Weights of a small contrastive image-text model: text encoder norm layernorm.
Rows from block 5 of the text encoder, named by matrix and row number. Rows with one number belong to one attention dimension. Each number is 500 + 50 x the weight over its row's rms, rounded and kept within 0 to 999. All counts start at 0. Numbers have three digits each. After the name is the row's rms in percent of the matrix's.
# v: attention value (text_encoder.blocks.5.attn.v.weight, 256x256), inputs 128-191
# proj: attention output (text_encoder.blocks.5.attn.proj.weight, 256x256, transposed), outputs 128-191
v.77 140:500500500559554500500500473455614500530500500500559500500500447500635500500500500500500422598373500500500500393500500500500611500500500615500469500500500500500500500500545549500500500500500500
v.78 088:500500500404500313500500500500500656500500500500388500591500605500500500500554500500397500500634500500500500500500500500500521500500500360500447500500500500500500501500500500500500500500500500
v.79 090:360500458387500500500500500500577500500448444500500500563500618500617500500500500500500589500500500500500500500455443572500590500500500500500500395569346500500500500416500399500500500500500500
v.80 116:500500500500500500524500500500629500500499500500500500528500500500431298500428500500500500500513500625500500500500500500500500500422500500500441500386500500500648500500500500415500500500500500
v.81 094:500500500500500500387500500458500500500610500500443500500500500500500500484500500608500500376562500500327397559500500504500500359406548500354500591500695500434500500589500500500609500547500500
v.82 115:500500500357500570500500500500500500500500500500500612500500613500500500500500500500545500644577331361500500500500500500500500508500537500500500500483286500460500500406436500495500500428500500
v.83 084:500500500500444500500500546500500500500500500500500332500563500316442500500500500500640500500500500500500500566500503500500500500500500500500500482369668500500500500500500500500575500500500721
v.84 105:584500500620500570500418500500442500400500500500500500500500500500500386500443500500500540393500594500326457500500557500500500500500500500500500500399608584500542500500500500500567500500500500
v.85 114:500500500365500500500500460500500500500500500500500500500500662500500500500500385391516460625500319367500500500500500500500500618500500500637500500500500500549500500500500500500448577570500500
v.86 109:500500500500500500424500470446500500372500500409450390500500391500500500500500500500500436392500651500353500500432500500500628500546574500500500500500500500500641500491583500500570561500639500
v.87 087:647500500655438500433500500548500500370500500500500500436500500500500374500500500500500500500500500604333411500500500532500500390500500500623547500500500670500557614500500500500500450500500501
v.88 084:648500599500500645441436500534500500500500500500500722524500500500500500500394500500500500500500500500583500429433500443500500500673500500684500661500500500448500685581500500579500500500500500
v.89 100:500500500500500500500500500500500500500519500500500500500550500500547723500500500500500459500500500500696636500457500500500500500458537500674558500500354500500500500500500500500500458563500500
v.90 077:656500454500500500500500591500500500500500500445436500422500450443613500415500500547500500576500500500500641410500500437500500439500550500500500500500500610601500500500500500500500455500602500
v.91 102:625500500657500500441500500545390500405500500500500500500500376500500500500450698572500500500578500500356500500426500500409500500500500500500500500425500500500500571500500472416500500500586500
v.92 090:625500500398550612412500500500500500500565500500500500500500480500500500543433500500500500569584500500500475476500500500500500500500573500500561500420500500466500500500566500600500500500526321
v.93 085:500500563537599500500500500500500500576560500500433368500558500500377396500500500500433631411500500500500500645456421500545500500553449344500500500587500335500439500500425604500500500500500500
v.94 088:355500545500500392500567500500500500500500500504596380500443500592500500500616500500565500500328500500618500400500442500601500563500500500500568500632500500555500500500500500500500500500500500
v.95 094:665500589500500500500500500500500500365500500500500640500500500500500500608365626500500500387473500572396500500448586500500500418437500500500500500500500598549500548500500500443500500500500500
v.96 121:500500500500430500426500500500384500500572457500461437500500500500391500590389623434455500500594500551500610576454500500423423500500500426500500500500629439543500500500500461516500500500500595
v.97 079:500500441500455417500500500560467500500400540500500500500500380500500500500500500500500500591500462500500500500500500500500500500500500500500500500663410500500592500500500500500404420500418500
v.98 069:652511500500500500574500644500500596458500500500500528500500500500500500473500500500500500500500500500471673500541500406500500500564500500500452500500500500597500500500500500500500504500500551
v.99 100:500574500551440598500500500437500500500596500581500500433500500500369552500430679500500555500500500500500500589446500500500449500500500443500500500500500445448500500500572500500500500500500655
v.100 069:500375500500374500500500500500500500500500500500500500500500500500606500500500500553556500500500500358500500500378500500500500500500500500500500622554500500500551500553500500500500393500500500
v.101 104:533500500500560500500500441574581500500408500421500565500500500500596500500500348569500500651500500500500388401500413500500537479500500555500500500500500569456500500500500500500500500500500386
v.102 110:500500442500500500500500500500593500500500500500500614500500500500646500500500395500525500500422500500621500500500367500500587565500500541500559427500500545500500571500500500500414500422500331
v.103 121:500552548500500500500500500438500500500500500500500500500500500500343500500500604500500500500573500543500577500500500429500364446500500432500442500500634463500531500500500500500500500500500500
v.104 104:521500500500500500500500436500576500500536500544500500465500605620500500500500500500500500630500500392622500373500500589500565575582500432500500500500500500500582544406500500500500500500500500
v.105 113:521500462500500425500500500557500500500418500500500500500569566500636472500500500500540500628500500500500500500541500500500559500500500545500543421500500553447500548500500500500500521536500500
v.106 089:500500500500500394500548528467500449500500385500500500500500500500692591500500566500405500500500500500500500500567500500500500561500500623500500579577402500539609500500500500500399500500397500
v.107 106:463500540500500500408500549500356500500500500500500429423500500500379545500419601448464500310591500500500500500500500519418408500500476364403500500500500380466421415467592500500500500577500637
v.108 090:708500576534500571465402500442500424500631500491500500500500500500500500413500500500500500500500500500500423628568500452500518500500500500500500500500500500500500551500500500422500500500500500
v.109 078:500598500500500500500500500500500500500500500500500500500500500693500500431500500500500500500500500500500414500500500500616500594500500500583404500500397500500500500500500500500535569500500500
v.110 091:500500500500580500500563500573423500632500538500500500500563500500617500500500500500500500500466500500500369403500500500500500500596500500500557500500500590434500553555504436563500500500373500
v.111 101:500500500500500500500500500500500500500500500500500406500500500500500561500500629592419525348500500590500609500500500500500377500500500457500500500405500412535500367500500500500500482470479617
v.112 114:500575500500500449587500500500500500500500500500500500500500500647500500500500500500500500609500500500500500500500500500500322500500535286500595500500338500535500500500500500500500500479375500
v.113 108:500552554500500500500263500500500500500500500500500500510500370500500500500500500750544500500500500500500379500500500382500651344494458605500500500500500500500657500503500500422500500500500500
v.114 107:423500500364500563500500564551536500506500500500500500593432500409500704500500500500564500500500500500500500500568500603700500500500500500500500500658387500500500534500500500500500500459500500
v.115 097:500440500500500500582500459454500500500376530500500500486500500500500500500684521500500500500583500500500500500500500500500500520500500500500500500500500500500500500511536500500500500500500500
v.116 078:341500566500500500500500438500500500500525500500516500585414500466500500419500531500500500500500333500500500500468500500695500651394500500500480500500500500500500500396500500500456500500500500
v.117 104:500500500500500500500500500550500500500500500500500500472500500500500500500500500500500463620449500500660601441500500500500500500500453334500598500500500500500500500500500500500543500500500500
v.118 107:500500526500500500500500500500500500500335500500699500440500500500500500500500500284500500500500500500500500500500349500500500500500500500500500500500500500500359500500550500500500500500500500
v.119 091:638500500500326500500500500500500289500648500500500500421404500500500500500491500500436500500414500500500311500500626500500500500500500500500500500500500500446650465500500500500555500500500500
v.120 082:500384441500500500500500500500500500500500500500500500413531500321500500500500500752500500500500500500500500500390662500500500500500571500500500500500500500500500500500500500500500500500609536
v.121 086:500500500500500500500500500500635344500500457500500544500500500500500369500321601500500500500500608500500392500500483518500500500500500500500500500500566500500500500500500500500500500500500500
v.122 116:500500500500500500500500460500500688500500500500500530500557500500500500500500500500561477594500350500500500500500500500500369500500540500665500414645500500500500370500411500500500500469500500
v.123 081:386375500500500569500500500500500500500500577500500500500592500500500500500500500500551435500500500529527500500392639384500500500500500500500348500500500500595500500500500500500500500396561431
proj.77 146:471490500512500487500502412573427434500500500582500661575448541486500420500500585500500500423571533558348500500500500500500498500500500500452500522500482500500500448500457500473500500500439541
proj.78 065:500500500500500500500500500500500500500500500500500283500500500333500500500500500500500500498500500234500500500500500500500500500500500500500500500500666589500500500500500500500500500636500436
proj.79 040:661500500500500500500500500500558500500500500500500500500500500500500500500500528500500500444500500500500500500500500500500500500500500500500500514500706500500500744500500500500500500500500330
proj.80 120:376500500500500500500500500500379500500500500500500662586500624500599446500500520500500500500610500500382500500500500500500500500500500500463500500500345500558500500500500500500500500500385500
proj.81 044:303500500500500500500500659500186500500500500500500500500500500500500650500500510500500500475500500500500500500500500500500500500500500500500500500500320500500500500500500500500500500500500500
proj.82 078:605500500500500500500500500500748500500500500500500305500500383500500500417500500500500500500500500500500500500500500500500500500500500500500500500500631500500500500500500500500500500500628500
proj.83 069:500500500500500500500500500500396402500500500500500679500500591500608500500500500500500500500500444500387500460500500500500500500500500524417500500500331500500500500500500500500500500500377545
proj.84 104:350500500413500500500500500500500602500500566500500571500555500649500636500500479500500520509500428500499455500500500500500342500500500324524500423500377389500500350524500500549500500500500463
proj.85 069:500500500500500500500500500500500500500500500343500500500500500465500500500500500500500500582500500500500500500500500500500670500500500500500500500500688500500500500500500500500500500500500500
proj.86 074:387500500500500500500500500500500500500500500500369718500500500500500500500500600500500500500500500500500500500500500500500500500500500500446500500500354500500500500500500500500500500500500500
proj.87 067:326532500523500500500500500500302552500500646500500702500500500500500641500500500500500500500500506500375500500500500500500500500500500500471500469500433500500500373500500500500500500500500455
proj.88 077:500500417500500500500500500500484502500500576500500623500500540723520640410500500500500500500500500500493500441500500500500446500500500365489500498500611500500500500500500500554500500500584439
proj.89 066:500500500500500500500500500500620559500500500500500369500500378500500500492500500500500500500500500500591500500500500500500500500500500500472500500500737500500500500500500500500500500500646500
proj.90 069:429500500569500551500500500500491557500500509500500462500500516725500654500500502600500500500437565473563500500500500500500500500500500372555500479500608473500527500500500500529500500500567429
proj.91 118:362500500450529500500500500500430580500500572500500585500541500697500646500500501500500503515500456554506471500500485500500380500500500322536510428500380414500450384500500500548500500500500461
proj.92 075:500500500500515500500500500371535566500500485500500443500500483704441663486500499500500500463434560472589500504500500500500500500559500390550500496500630500500500500500500500500500500500570500
proj.93 074:500500602500500500500500511500459504500500442500500504500541500328431500500500500500500521500576457500461500580500500500500500500500500566398500554500449500500500500500500500500500500500441629
proj.94 067:617500500537500500500500500500500375500500446500500540500500397310500299500500499500500500545500529500473500500500500500500500500500500686462500545500500619500500500500500500466500500500500548
proj.95 089:382500500464531500500500500500402591500500569500500523500500500686500663500500506500500500459500468500503500500500500500500363500500500329538500448500473402500460500553500500544500500500500449
proj.96 159:500429540500500448500500527500437448519500400613500546516572500455546427500500500401502575500551513522442396505500500500500523500500431529496500500520429500424596500454500500451500500500405510
proj.97 090:503500494500500500500500508500552562441500602500500500500449532500500584500500475500500500530500500500558500480500500500500500500459568489460500468500500500559407500500500500500500500464653426
proj.98 044:500500500500500500500500500500500500631500598500500500500500500500500500500500500500500500500500500500500500500500500500500500500500500500630500500500500500500500500411500500500500500500500500
proj.99 127:500409527500579443500500500500426451500500424623500563500557541447550423500500500391500578500570508535426390498500500500500510500500444523485500500500421500449584500464500579444500500500399491
proj.100 023:500500500500500500500500500500500500500500500500500222500500500500500623500500500500500500500500500500500500500500500500500500500500500500500500500500500500500500500500500500500500500500500500
proj.101 144:546568457500500533500500500500500557484500585378500456500441470540446563503500500601500425500500488476566622502500500500486478500500563470495500500500588499569410500554500500500500500500599491
proj.102 143:525500467500500550500500500500500555490500579374500427500438471540440560500500500600503421500439484500561604500500500500500487500500554468509500500500602493562416500544500500500500500500605504
proj.103 163:500500540500500454500500531500439448528500401610500535500569500458546433500500500401501574485547510500442401497500500500500527500500431530505503511500429500426594500445500500500500500500400515
proj.104 122:534500453500500500500500500500500554500500579375500422500433457500439545500500500610514422500441500500566500515500500500500492500500569489497500500500596514500412500500500500500500500500627514
proj.105 137:500573467500500536500413500500500552481500577378500462476441464534445561500500500608500420500500498500555616500500500500500483500500554483489500500500589520569416500555500500545500500500610498
proj.106 071:500500500500500500500500500500564544505500601500500411500500500568500625500500487500500500509500500500564674500500500500500500500500576496500500481500500500544420500500500500567500500500664416
proj.107 126:465408531500500455500500527500500449498500433628500578500559540452559431494500500393500584500568514529431389500500500500500508500500452536492500500500408518446581500465500500444500500500405484
proj.108 084:500500500500525500500654500478500500598500500500500500500500478500500532500500500500500500500500500500542392495500500500500500500500500500608500500500500500449500500500500500500500500500500500
proj.109 046:500500500500500500500195500500500500398500500500500664500500500500500500500500500500500500541500500500500500500500500500500500500500500503500500500500500500500500500500500500500500500500500500
proj.110 106:500500500500500500500500500500500500500500586374500391500500500500424555500500500595500433518423500500591500500500500500500500500500567503500500500500604500553500500532500500500500500500637503
proj.111 128:500424526500500454500500500500500445500500417628509573500556528500556430500500500399500577500573518500435388492500500500500509500500449529494500509500398500433585500500500500439500500500395507
proj.112 113:641500500500500500500500500500500500500500500379500500500500459500500500500500500500500500500500500500659500500500500500500500500500500557500500500500618500500500592500500500500500500500500500
proj.113 075:260500500500500500500500500500500500500500500500500796500500566500500500500500500500500500500500500500235500500500500500500500500500500500500500500500359500500500500500500500500500500500500596
proj.114 073:563470500500500500500500453500500500500500500500500312500500462500500500500500500500500500500500500500500714563500500500500500500500500500500500500500528500500500500500500500500500500500500500
proj.115 048:730500500500500500500500500500500500500500500500500280500500486500500500500500500500500500500500500500500500500500500500500500500500500500500500500500500500500500500500500500500500500500500500
proj.116 021:595500500500500500500500500500500500500500500500500500500500500500500500500500500500500500500500500500500500500500500500500500500500500500500500500500593500500500500500500500500500500295500500
proj.117 045:500500500500500500500500500500500500500500500277500261500500549500500500500500500500500500500500500500795500500500500500500500500500500500500500500500731500500500500500500500500500500500500500
proj.118 084:500500500500500500500500500500500500500500500500500500500500500500500500500500500409500500500500500500746500500500500500500500500500500500500500500500500500500500500500500500491500500500500500
proj.119 032:500500500500500500500500500500500500500500500500500922500500500500500500500500500500500500470500500500014500500500500500500500500500500500500500500500500500500500500500500500500500500500500500
proj.120 058:500500500500500500500500500500384500500500500500500500500500617500500500500500500500500500500500500500500500500500500500500500500500500500500500500500500500500500500500500500500500500500500500
proj.121 039:329500500500500500500500500500500500500500500500500500500500721500500500500500500500500500252500500500500500219500500500500500500500500500500500500500500500500500500500500500500500500500500500
proj.122 056:673500500500500500500500500500500500500500500500500147500500500500500500500500500500500500556500500500500500500500500500500500500500500500500500500500500500500500500500500500500500500500500500
proj.123 046:353500500500603500500500500500500500500500500599500500500500502500500500500500483500500500500500500500500500500500500500500500500500500500500500500500500500500500500500500500500500500500500511