{
  "model": "contrastive image-text model",
  "embed_dim": 128,
  "encoder_drop_path": 0.2,
  "encoder_kernel_size": 3,
  "text_encoder_bias": "all",
  "text_encoder_qk_norm": true,
  "text_encoder_inner_norm": false,
  "residual_init": "zero_last",
  "beta1": 0.9,
  "eps": 1e-08,
  "batch_size": 128
}
Rows from block 5 of the text encoder, named by matrix and row number. Rows with one number belong to one attention dimension. Each number is 50 + 15 x the weight over the matrix's rms, rounded and kept within 0 to 99. All counts start at 0.
# v: attention value (text_encoder.blocks.5.attn.v.weight, 256x256), inputs 0-63
# proj: attention output (text_encoder.blocks.5.attn.proj.weight, 256x256, transposed), outputs 0-63
v.91:50 24 50 68 05 34 50 50 50 50 50 50 50 12 36 50 30 37 50 35 50 66 50 50 50 50 50 50 25 50 50 50 50 50 50 27 50 68 50 50 21 86 50 50 24 50 50 78 50 50 50 50 50 50 50 50 74 65 50 50 86 50 35 50
v.92:50 50 37 66 50 46 50 50 50 34 50 50 50 50 50 50 41 50 50 50 50 50 59 50 56 20 50 50 52 29 50 50 13 50 50 50 50 50 50 50 40 75 07 39 50 50 50 50 37 50 50 50 60 50 50 50 50 50 30 50 50 26 50 40
v.93:34 39 50 50 72 35 63 50 31 50 50 50 33 50 29 66 78 73 50 50 50 36 50 50 50 50 50 50 50 67 50 25 50 50 50 50 50 50 50 50 88 50 94 50 50 50 50 50 64 40 50 50 50 50 50 50 50 50 50 50 50 37 50 50
v.94:37 50 50 50 50 50 50 50 50 98 36 50 50 50 50 50 64 50 50 50 50 50 64 29 50 50 50 27 50 64 50 09 50 50 50 50 50 50 50 50 99 50 50 50 50 62 50 50 60 69 50 50 80 50 63 50 50 74 50 81 32 50 50 50
v.95:50 50 50 50 19 50 50 50 50 14 79 50 50 12 50 50 50 50 50 40 50 50 50 79 50 50 65 66 50 71 50 50 50 50 50 50 50 50 50 50 16 99 50 68 50 50 50 50 50 32 50 50 59 50 50 50 50 50 50 24 88 50 35 62
v.96:50 50 50 50 50 50 50 50 50 50 50 50 50 00 50 50 50 50 50 84 50 50 50 50 64 50 11 91 54 86 77 83 22 50 68 12 50 50 39 73 50 81 79 80 50 78 50 38 50 50 68 50 50 50 50 00 36 50 50 12 50 50 50 50
v.97:50 50 50 50 50 30 84 50 50 18 50 61 63 81 30 50 50 50 50 50 50 35 50 50 50 50 50 50 70 50 58 50 41 50 64 96 50 50 50 60 50 50 29 69 69 50 62 50 50 50 50 50 50 50 50 50 50 50 50 77 50 50 50 64
v.98:57 50 54 34 14 37 50 92 50 19 50 36 80 08 50 50 55 50 17 50 46 50 50 50 50 50 50 50 50 50 50 50 11 50 50 50 51 50 50 50 50 50 50 50 50 50 51 72 50 50 50 50 72 50 22 50 50 42 45 50 50 38 33 34
v.99:50 50 50 50 50 50 50 50 50 58 50 50 50 50 50 50 50 50 50 82 50 50 50 35 29 50 25 50 50 78 50 50 50 50 50 14 50 50 29 86 64 50 76 50 50 75 62 50 64 50 50 50 50 50 68 12 50 38 50 50 50 50 65 63
v.100:50 50 50 50 59 50 50 50 50 50 50 50 36 50 50 50 50 50 50 50 50 50 50 50 50 50 50 77 50 50 50 64 15 70 50 50 50 50 28 50 50 39 50 50 67 50 50 67 72 50 50 40 50 29 50 59 68 50 50 50 50 71 50 29
v.101:50 50 50 31 83 50 50 50 55 50 50 50 50 50 25 50 50 50 50 15 50 64 63 50 50 50 85 16 50 50 50 50 78 50 50 95 50 50 77 26 50 50 24 50 34 50 50 50 50 43 50 50 50 50 50 99 50 72 50 50 50 50 50 50
v.102:50 50 50 50 82 50 50 50 50 50 50 77 50 95 50 50 50 50 50 18 64 66 50 50 36 50 72 50 74 20 50 50 85 50 50 50 50 50 50 28 50 50 22 50 50 50 50 50 50 50 50 50 50 50 50 50 50 67 50 50 50 50 59 50
v.103:32 50 50 50 17 50 50 44 50 50 50 32 38 50 73 50 24 50 50 81 50 50 50 50 50 50 21 97 50 50 50 50 07 50 80 00 31 25 50 50 50 50 88 50 59 50 50 76 65 50 50 32 50 50 61 07 31 50 50 50 50 50 50 50
v.104:50 50 50 27 50 50 13 50 50 78 50 79 50 50 50 50 50 23 38 11 50 50 50 50 50 42 50 50 48 50 50 50 84 50 50 50 68 50 50 50 36 50 20 50 50 19 71 50 50 50 50 67 50 50 50 99 61 67 74 50 50 50 50 50
v.105:35 50 87 50 50 30 50 55 50 83 50 41 50 50 50 50 75 50 50 50 66 50 33 50 50 70 79 02 50 50 50 50 99 50 26 99 66 50 66 50 46 50 24 50 27 50 50 33 30 50 77 72 23 50 50 95 50 50 50 50 50 09 50 36
v.106:30 50 50 50 50 50 50 50 50 10 76 69 50 84 54 50 50 34 50 21 37 50 65 70 30 68 85 54 50 19 50 50 50 33 71 88 67 35 35 28 26 50 14 50 50 50 29 50 50 50 50 50 50 50 50 72 50 50 81 50 50 50 50 50
v.107:50 50 07 50 50 50 50 50 50 50 68 50 50 50 50 50 50 50 50 79 50 32 50 50 50 50 50 50 55 50 50 50 50 89 73 13 27 50 43 50 50 50 50 72 50 50 50 50 50 50 50 50 50 50 50 00 50 50 50 50 50 50 50 67
v.108:50 50 50 50 12 50 19 78 32 50 50 50 50 50 82 50 50 50 50 50 50 50 50 50 21 50 50 94 50 50 50 50 50 50 40 50 50 50 63 50 50 50 50 50 50 50 50 69 50 35 50 28 50 50 73 50 50 50 33 50 50 71 50 37
v.109:39 50 50 50 80 25 50 64 40 50 50 50 50 70 50 50 79 50 50 50 50 50 50 50 50 50 50 50 80 50 50 50 50 27 70 50 50 66 50 70 50 50 50 50 50 50 50 50 63 50 50 50 50 50 50 85 50 50 50 50 50 50 50 50
v.110:50 73 50 50 50 50 50 19 50 38 74 50 50 99 50 50 50 50 50 18 50 50 50 50 50 50 50 50 50 28 50 50 50 50 37 50 50 34 50 50 39 50 50 50 50 50 50 50 50 50 82 50 50 50 50 50 70 50 50 50 50 50 50 50
v.111:50 50 50 50 19 50 50 50 50 57 50 50 50 00 50 50 50 46 50 73 50 32 50 32 50 50 50 50 50 50 75 76 50 50 68 10 62 50 50 72 50 50 81 50 50 50 50 50 50 50 22 50 66 50 50 50 36 50 50 13 50 50 50 31
v.112:50 50 50 50 50 50 50 50 05 50 50 50 50 97 50 50 50 50 50 50 50 50 50 50 50 50 50 50 50 50 29 50 13 50 50 50 50 00 50 50 50 50 50 50 50 50 73 64 50 50 50 99 50 50 50 50 50 50 50 50 00 50 50 40
v.113:50 40 50 50 50 99 50 77 50 50 50 50 64 50 30 50 50 50 50 50 50 33 50 50 50 50 50 50 50 50 50 50 50 50 50 50 50 50 76 50 50 50 50 50 50 24 50 35 50 50 50 50 50 55 50 50 50 50 74 50 99 72 50 50
v.114:50 50 50 50 50 50 50 50 50 50 51 82 50 85 35 38 50 50 50 50 50 50 35 50 50 50 50 80 50 50 50 75 50 50 12 50 50 50 30 32 88 50 50 50 50 35 39 50 50 50 50 89 50 24 50 50 50 50 62 50 00 50 31 50
v.115:50 36 50 50 50 50 48 50 50 50 50 72 24 50 50 50 94 50 35 99 44 50 50 50 50 50 01 84 50 50 66 50 50 38 50 01 50 00 50 33 50 50 25 50 81 38 41 50 50 50 50 50 50 50 50 50 50 50 50 50 50 56 43 50
proj.91:50 68 50 50 99 50 84 37 50 55 26 50 50 50 50 50 50 50 50 50 50 50 50 50 50 50 05 50 61 39 50 50 50 50 50 32 50 35 50 49 50 67 56 50 50 56 87 50 50 50 50 61 50 50 50 75 50 31 50 50 11 50 39 50
proj.92:50 50 50 31 50 50 50 50 50 70 62 50 50 50 50 50 50 50 50 55 50 50 50 50 50 50 50 52 55 50 50 50 50 50 52 38 50 41 50 50 31 29 47 47 28 50 71 50 50 50 50 44 50 50 50 59 50 47 27 50 50 50 50 47
proj.93:50 50 50 50 25 50 50 50 50 50 64 50 50 50 50 56 50 50 26 50 50 57 34 50 50 50 55 50 72 50 44 50 49 50 50 48 36 50 27 54 60 30 70 50 82 50 53 50 50 50 52 35 50 50 50 41 50 38 50 50 78 50 50 31
proj.94:50 50 50 46 16 50 50 50 50 33 50 50 50 50 50 50 50 50 50 50 50 50 50 36 50 50 82 50 50 57 50 50 50 50 33 50 50 50 50 50 50 53 40 46 50 50 50 50 50 50 50 50 50 50 50 45 50 50 50 50 50 50 50 50
proj.95:50 53 50 50 96 50 50 47 50 58 38 50 50 78 50 50 50 50 50 50 50 50 50 50 39 50 13 50 50 46 50 50 50 69 78 31 50 50 50 57 50 60 54 53 50 50 75 50 44 50 50 54 50 50 50 58 50 37 50 50 20 50 50 50
proj.96:76 50 50 50 50 50 94 11 45 06 06 50 50 85 50 50 50 50 30 35 43 81 35 50 50 50 94 08 50 50 86 14 51 36 96 71 53 50 50 50 62 80 08 50 78 50 26 50 62 50 50 27 11 23 72 41 67 62 50 50 26 50 96 33
proj.97:50 37 50 64 39 50 31 50 62 90 50 50 50 50 50 47 21 50 55 50 58 35 55 50 50 50 20 50 50 25 25 50 50 50 05 50 44 50 50 50 50 50 80 50 50 37 50 50 47 50 50 50 74 50 50 58 50 47 50 50 74 50 19 50
proj.98:50 50 50 50 50 50 73 50 50 50 50 50 50 50 50 50 50 50 50 50 50 50 50 50 76 50 50 50 50 50 50 50 50 43 50 50 50 50 50 50 67 50 50 50 53 50 50 50 50 50 50 50 50 50 50 50 50 50 50 50 50 50 50 50
proj.99:50 50 50 50 50 50 89 13 50 08 02 50 50 78 50 50 50 50 40 50 50 66 44 50 50 50 83 16 50 50 74 50 52 40 50 68 50 50 50 50 68 85 13 50 79 50 29 50 49 50 50 33 20 30 75 40 67 53 64 50 50 50 80 45
proj.100:50 50 50 50 50 50 67 50 50 50 50 50 50 50 50 50 50 50 50 50 50 50 50 50 50 50 50 50 50 50 50 50 50 50 50 50 50 50 50 50 50 50 40 50 50 50 50 50 50 50 50 50 50 50 50 50 50 50 50 50 50 50 50 50
proj.101:50 50 50 50 50 50 08 50 55 93 94 50 50 17 50 48 50 50 71 50 50 25 65 08 50 50 15 93 50 50 09 50 50 65 50 30 51 50 50 50 28 11 94 50 24 50 80 50 38 50 50 68 85 75 25 50 50 39 50 50 50 50 08 64
proj.102:50 50 50 50 50 50 09 87 52 97 95 50 50 14 50 50 50 50 65 50 50 29 60 07 50 50 19 90 50 50 20 50 50 64 09 30 50 50 50 50 25 17 96 50 18 50 74 50 45 50 35 68 88 74 23 58 35 44 50 50 50 50 12 58
proj.103:73 50 50 50 50 50 92 11 40 05 10 50 50 85 59 55 50 50 29 50 37 83 32 91 50 50 91 08 50 50 93 50 49 35 99 68 48 50 52 50 65 81 07 50 79 68 22 57 65 50 67 31 09 21 73 40 50 64 50 48 50 50 99 35
proj.104:50 50 50 50 50 50 15 86 50 87 88 50 50 16 50 50 50 50 67 50 54 28 64 10 50 50 26 88 50 50 50 50 48 50 50 35 50 50 50 50 25 22 92 50 20 50 71 50 50 50 31 65 85 73 25 51 50 46 50 50 50 50 12 58
proj.105:50 42 50 50 50 50 09 50 56 87 91 50 50 18 50 48 50 50 65 53 50 30 61 10 50 50 18 88 50 50 13 50 50 63 08 35 47 50 50 50 32 16 89 50 22 50 77 50 40 50 36 64 85 74 50 56 50 42 50 52 50 50 08 58
proj.106:50 50 50 50 50 50 31 50 50 88 50 50 66 50 50 50 50 50 52 50 50 39 50 50 50 50 21 50 50 50 50 50 50 50 21 50 50 50 50 50 50 50 75 50 26 41 66 50 50 50 50 50 50 50 50 65 50 50 50 50 50 50 50 50
proj.107:50 50 50 50 50 50 90 14 50 07 02 50 50 81 50 45 50 50 37 50 50 65 44 93 50 50 81 14 50 50 76 50 50 39 50 66 50 50 50 50 70 85 09 50 78 50 28 50 52 50 50 32 19 31 75 44 67 54 50 50 50 50 81 44
proj.108:50 50 50 50 50 18 50 30 50 49 78 50 50 82 63 50 85 50 50 50 25 50 50 50 50 50 50 50 50 50 50 49 50 50 81 50 50 50 50 50 43 38 50 76 50 76 50 50 50 50 67 63 50 50 50 50 37 50 53 50 50 50 50 50
proj.109:50 50 50 50 50 80 50 50 50 65 50 50 50 50 50 50 50 50 50 50 66 50 50 50 50 50 50 50 50 50 50 50 50 50 24 50 50 50 50 50 50 56 71 50 50 50 50 50 50 50 50 50 50 50 50 50 50 50 50 50 50 50 21 50
proj.110:50 50 50 50 50 50 11 82 50 94 92 50 50 26 50 50 50 50 66 50 50 31 59 08 50 50 28 84 50 50 50 50 49 50 15 36 50 50 50 50 14 19 50 50 26 50 69 50 50 50 38 67 83 50 50 49 50 44 50 50 50 39 17 58
proj.111:50 50 50 50 50 50 91 15 50 03 08 50 50 81 50 50 50 50 37 50 50 69 45 93 50 50 81 13 50 50 50 50 50 50 90 67 50 50 50 50 75 82 06 50 78 50 29 50 53 50 50 34 17 33 50 50 67 53 50 50 50 50 81 44
proj.112:50 50 50 50 50 50 00 49 50 50 50 50 50 50 50 50 50 50 50 50 50 50 50 50 50 50 50 50 50 50 50 50 50 50 00 50 50 50 50 50 00 50 50 50 50 19 50 50 50 50 50 50 50 50 50 36 50 50 50 50 50 50 50 50
proj.113:50 50 50 50 50 50 99 50 50 00 50 50 50 50 50 50 50 50 50 50 50 50 50 50 50 50 50 50 50 50 50 50 50 50 50 50 50 50 50 50 50 50 50 50 50 69 50 50 50 50 50 50 50 50 50 54 50 50 50 50 50 50 50 50
proj.114:50 50 50 50 34 50 50 50 50 50 50 50 50 50 50 50 50 40 50 50 50 50 50 50 50 50 43 50 50 50 50 50 50 50 20 50 51 50 50 50 50 00 50 50 50 32 50 50 50 50 50 50 50 50 50 50 50 50 50 50 50 50 50 50
proj.115:50 50 50 50 50 50 50 50 50 85 50 50 50 50 50 50 50 50 50 50 50 50 50 50 50 50 50 50 50 50 50 50 50 50 50 50 50 50 50 50 50 50 50 50 50 50 50 50 50 50 50 50 50 50 50 50 50 50 50 50 50 50 50 50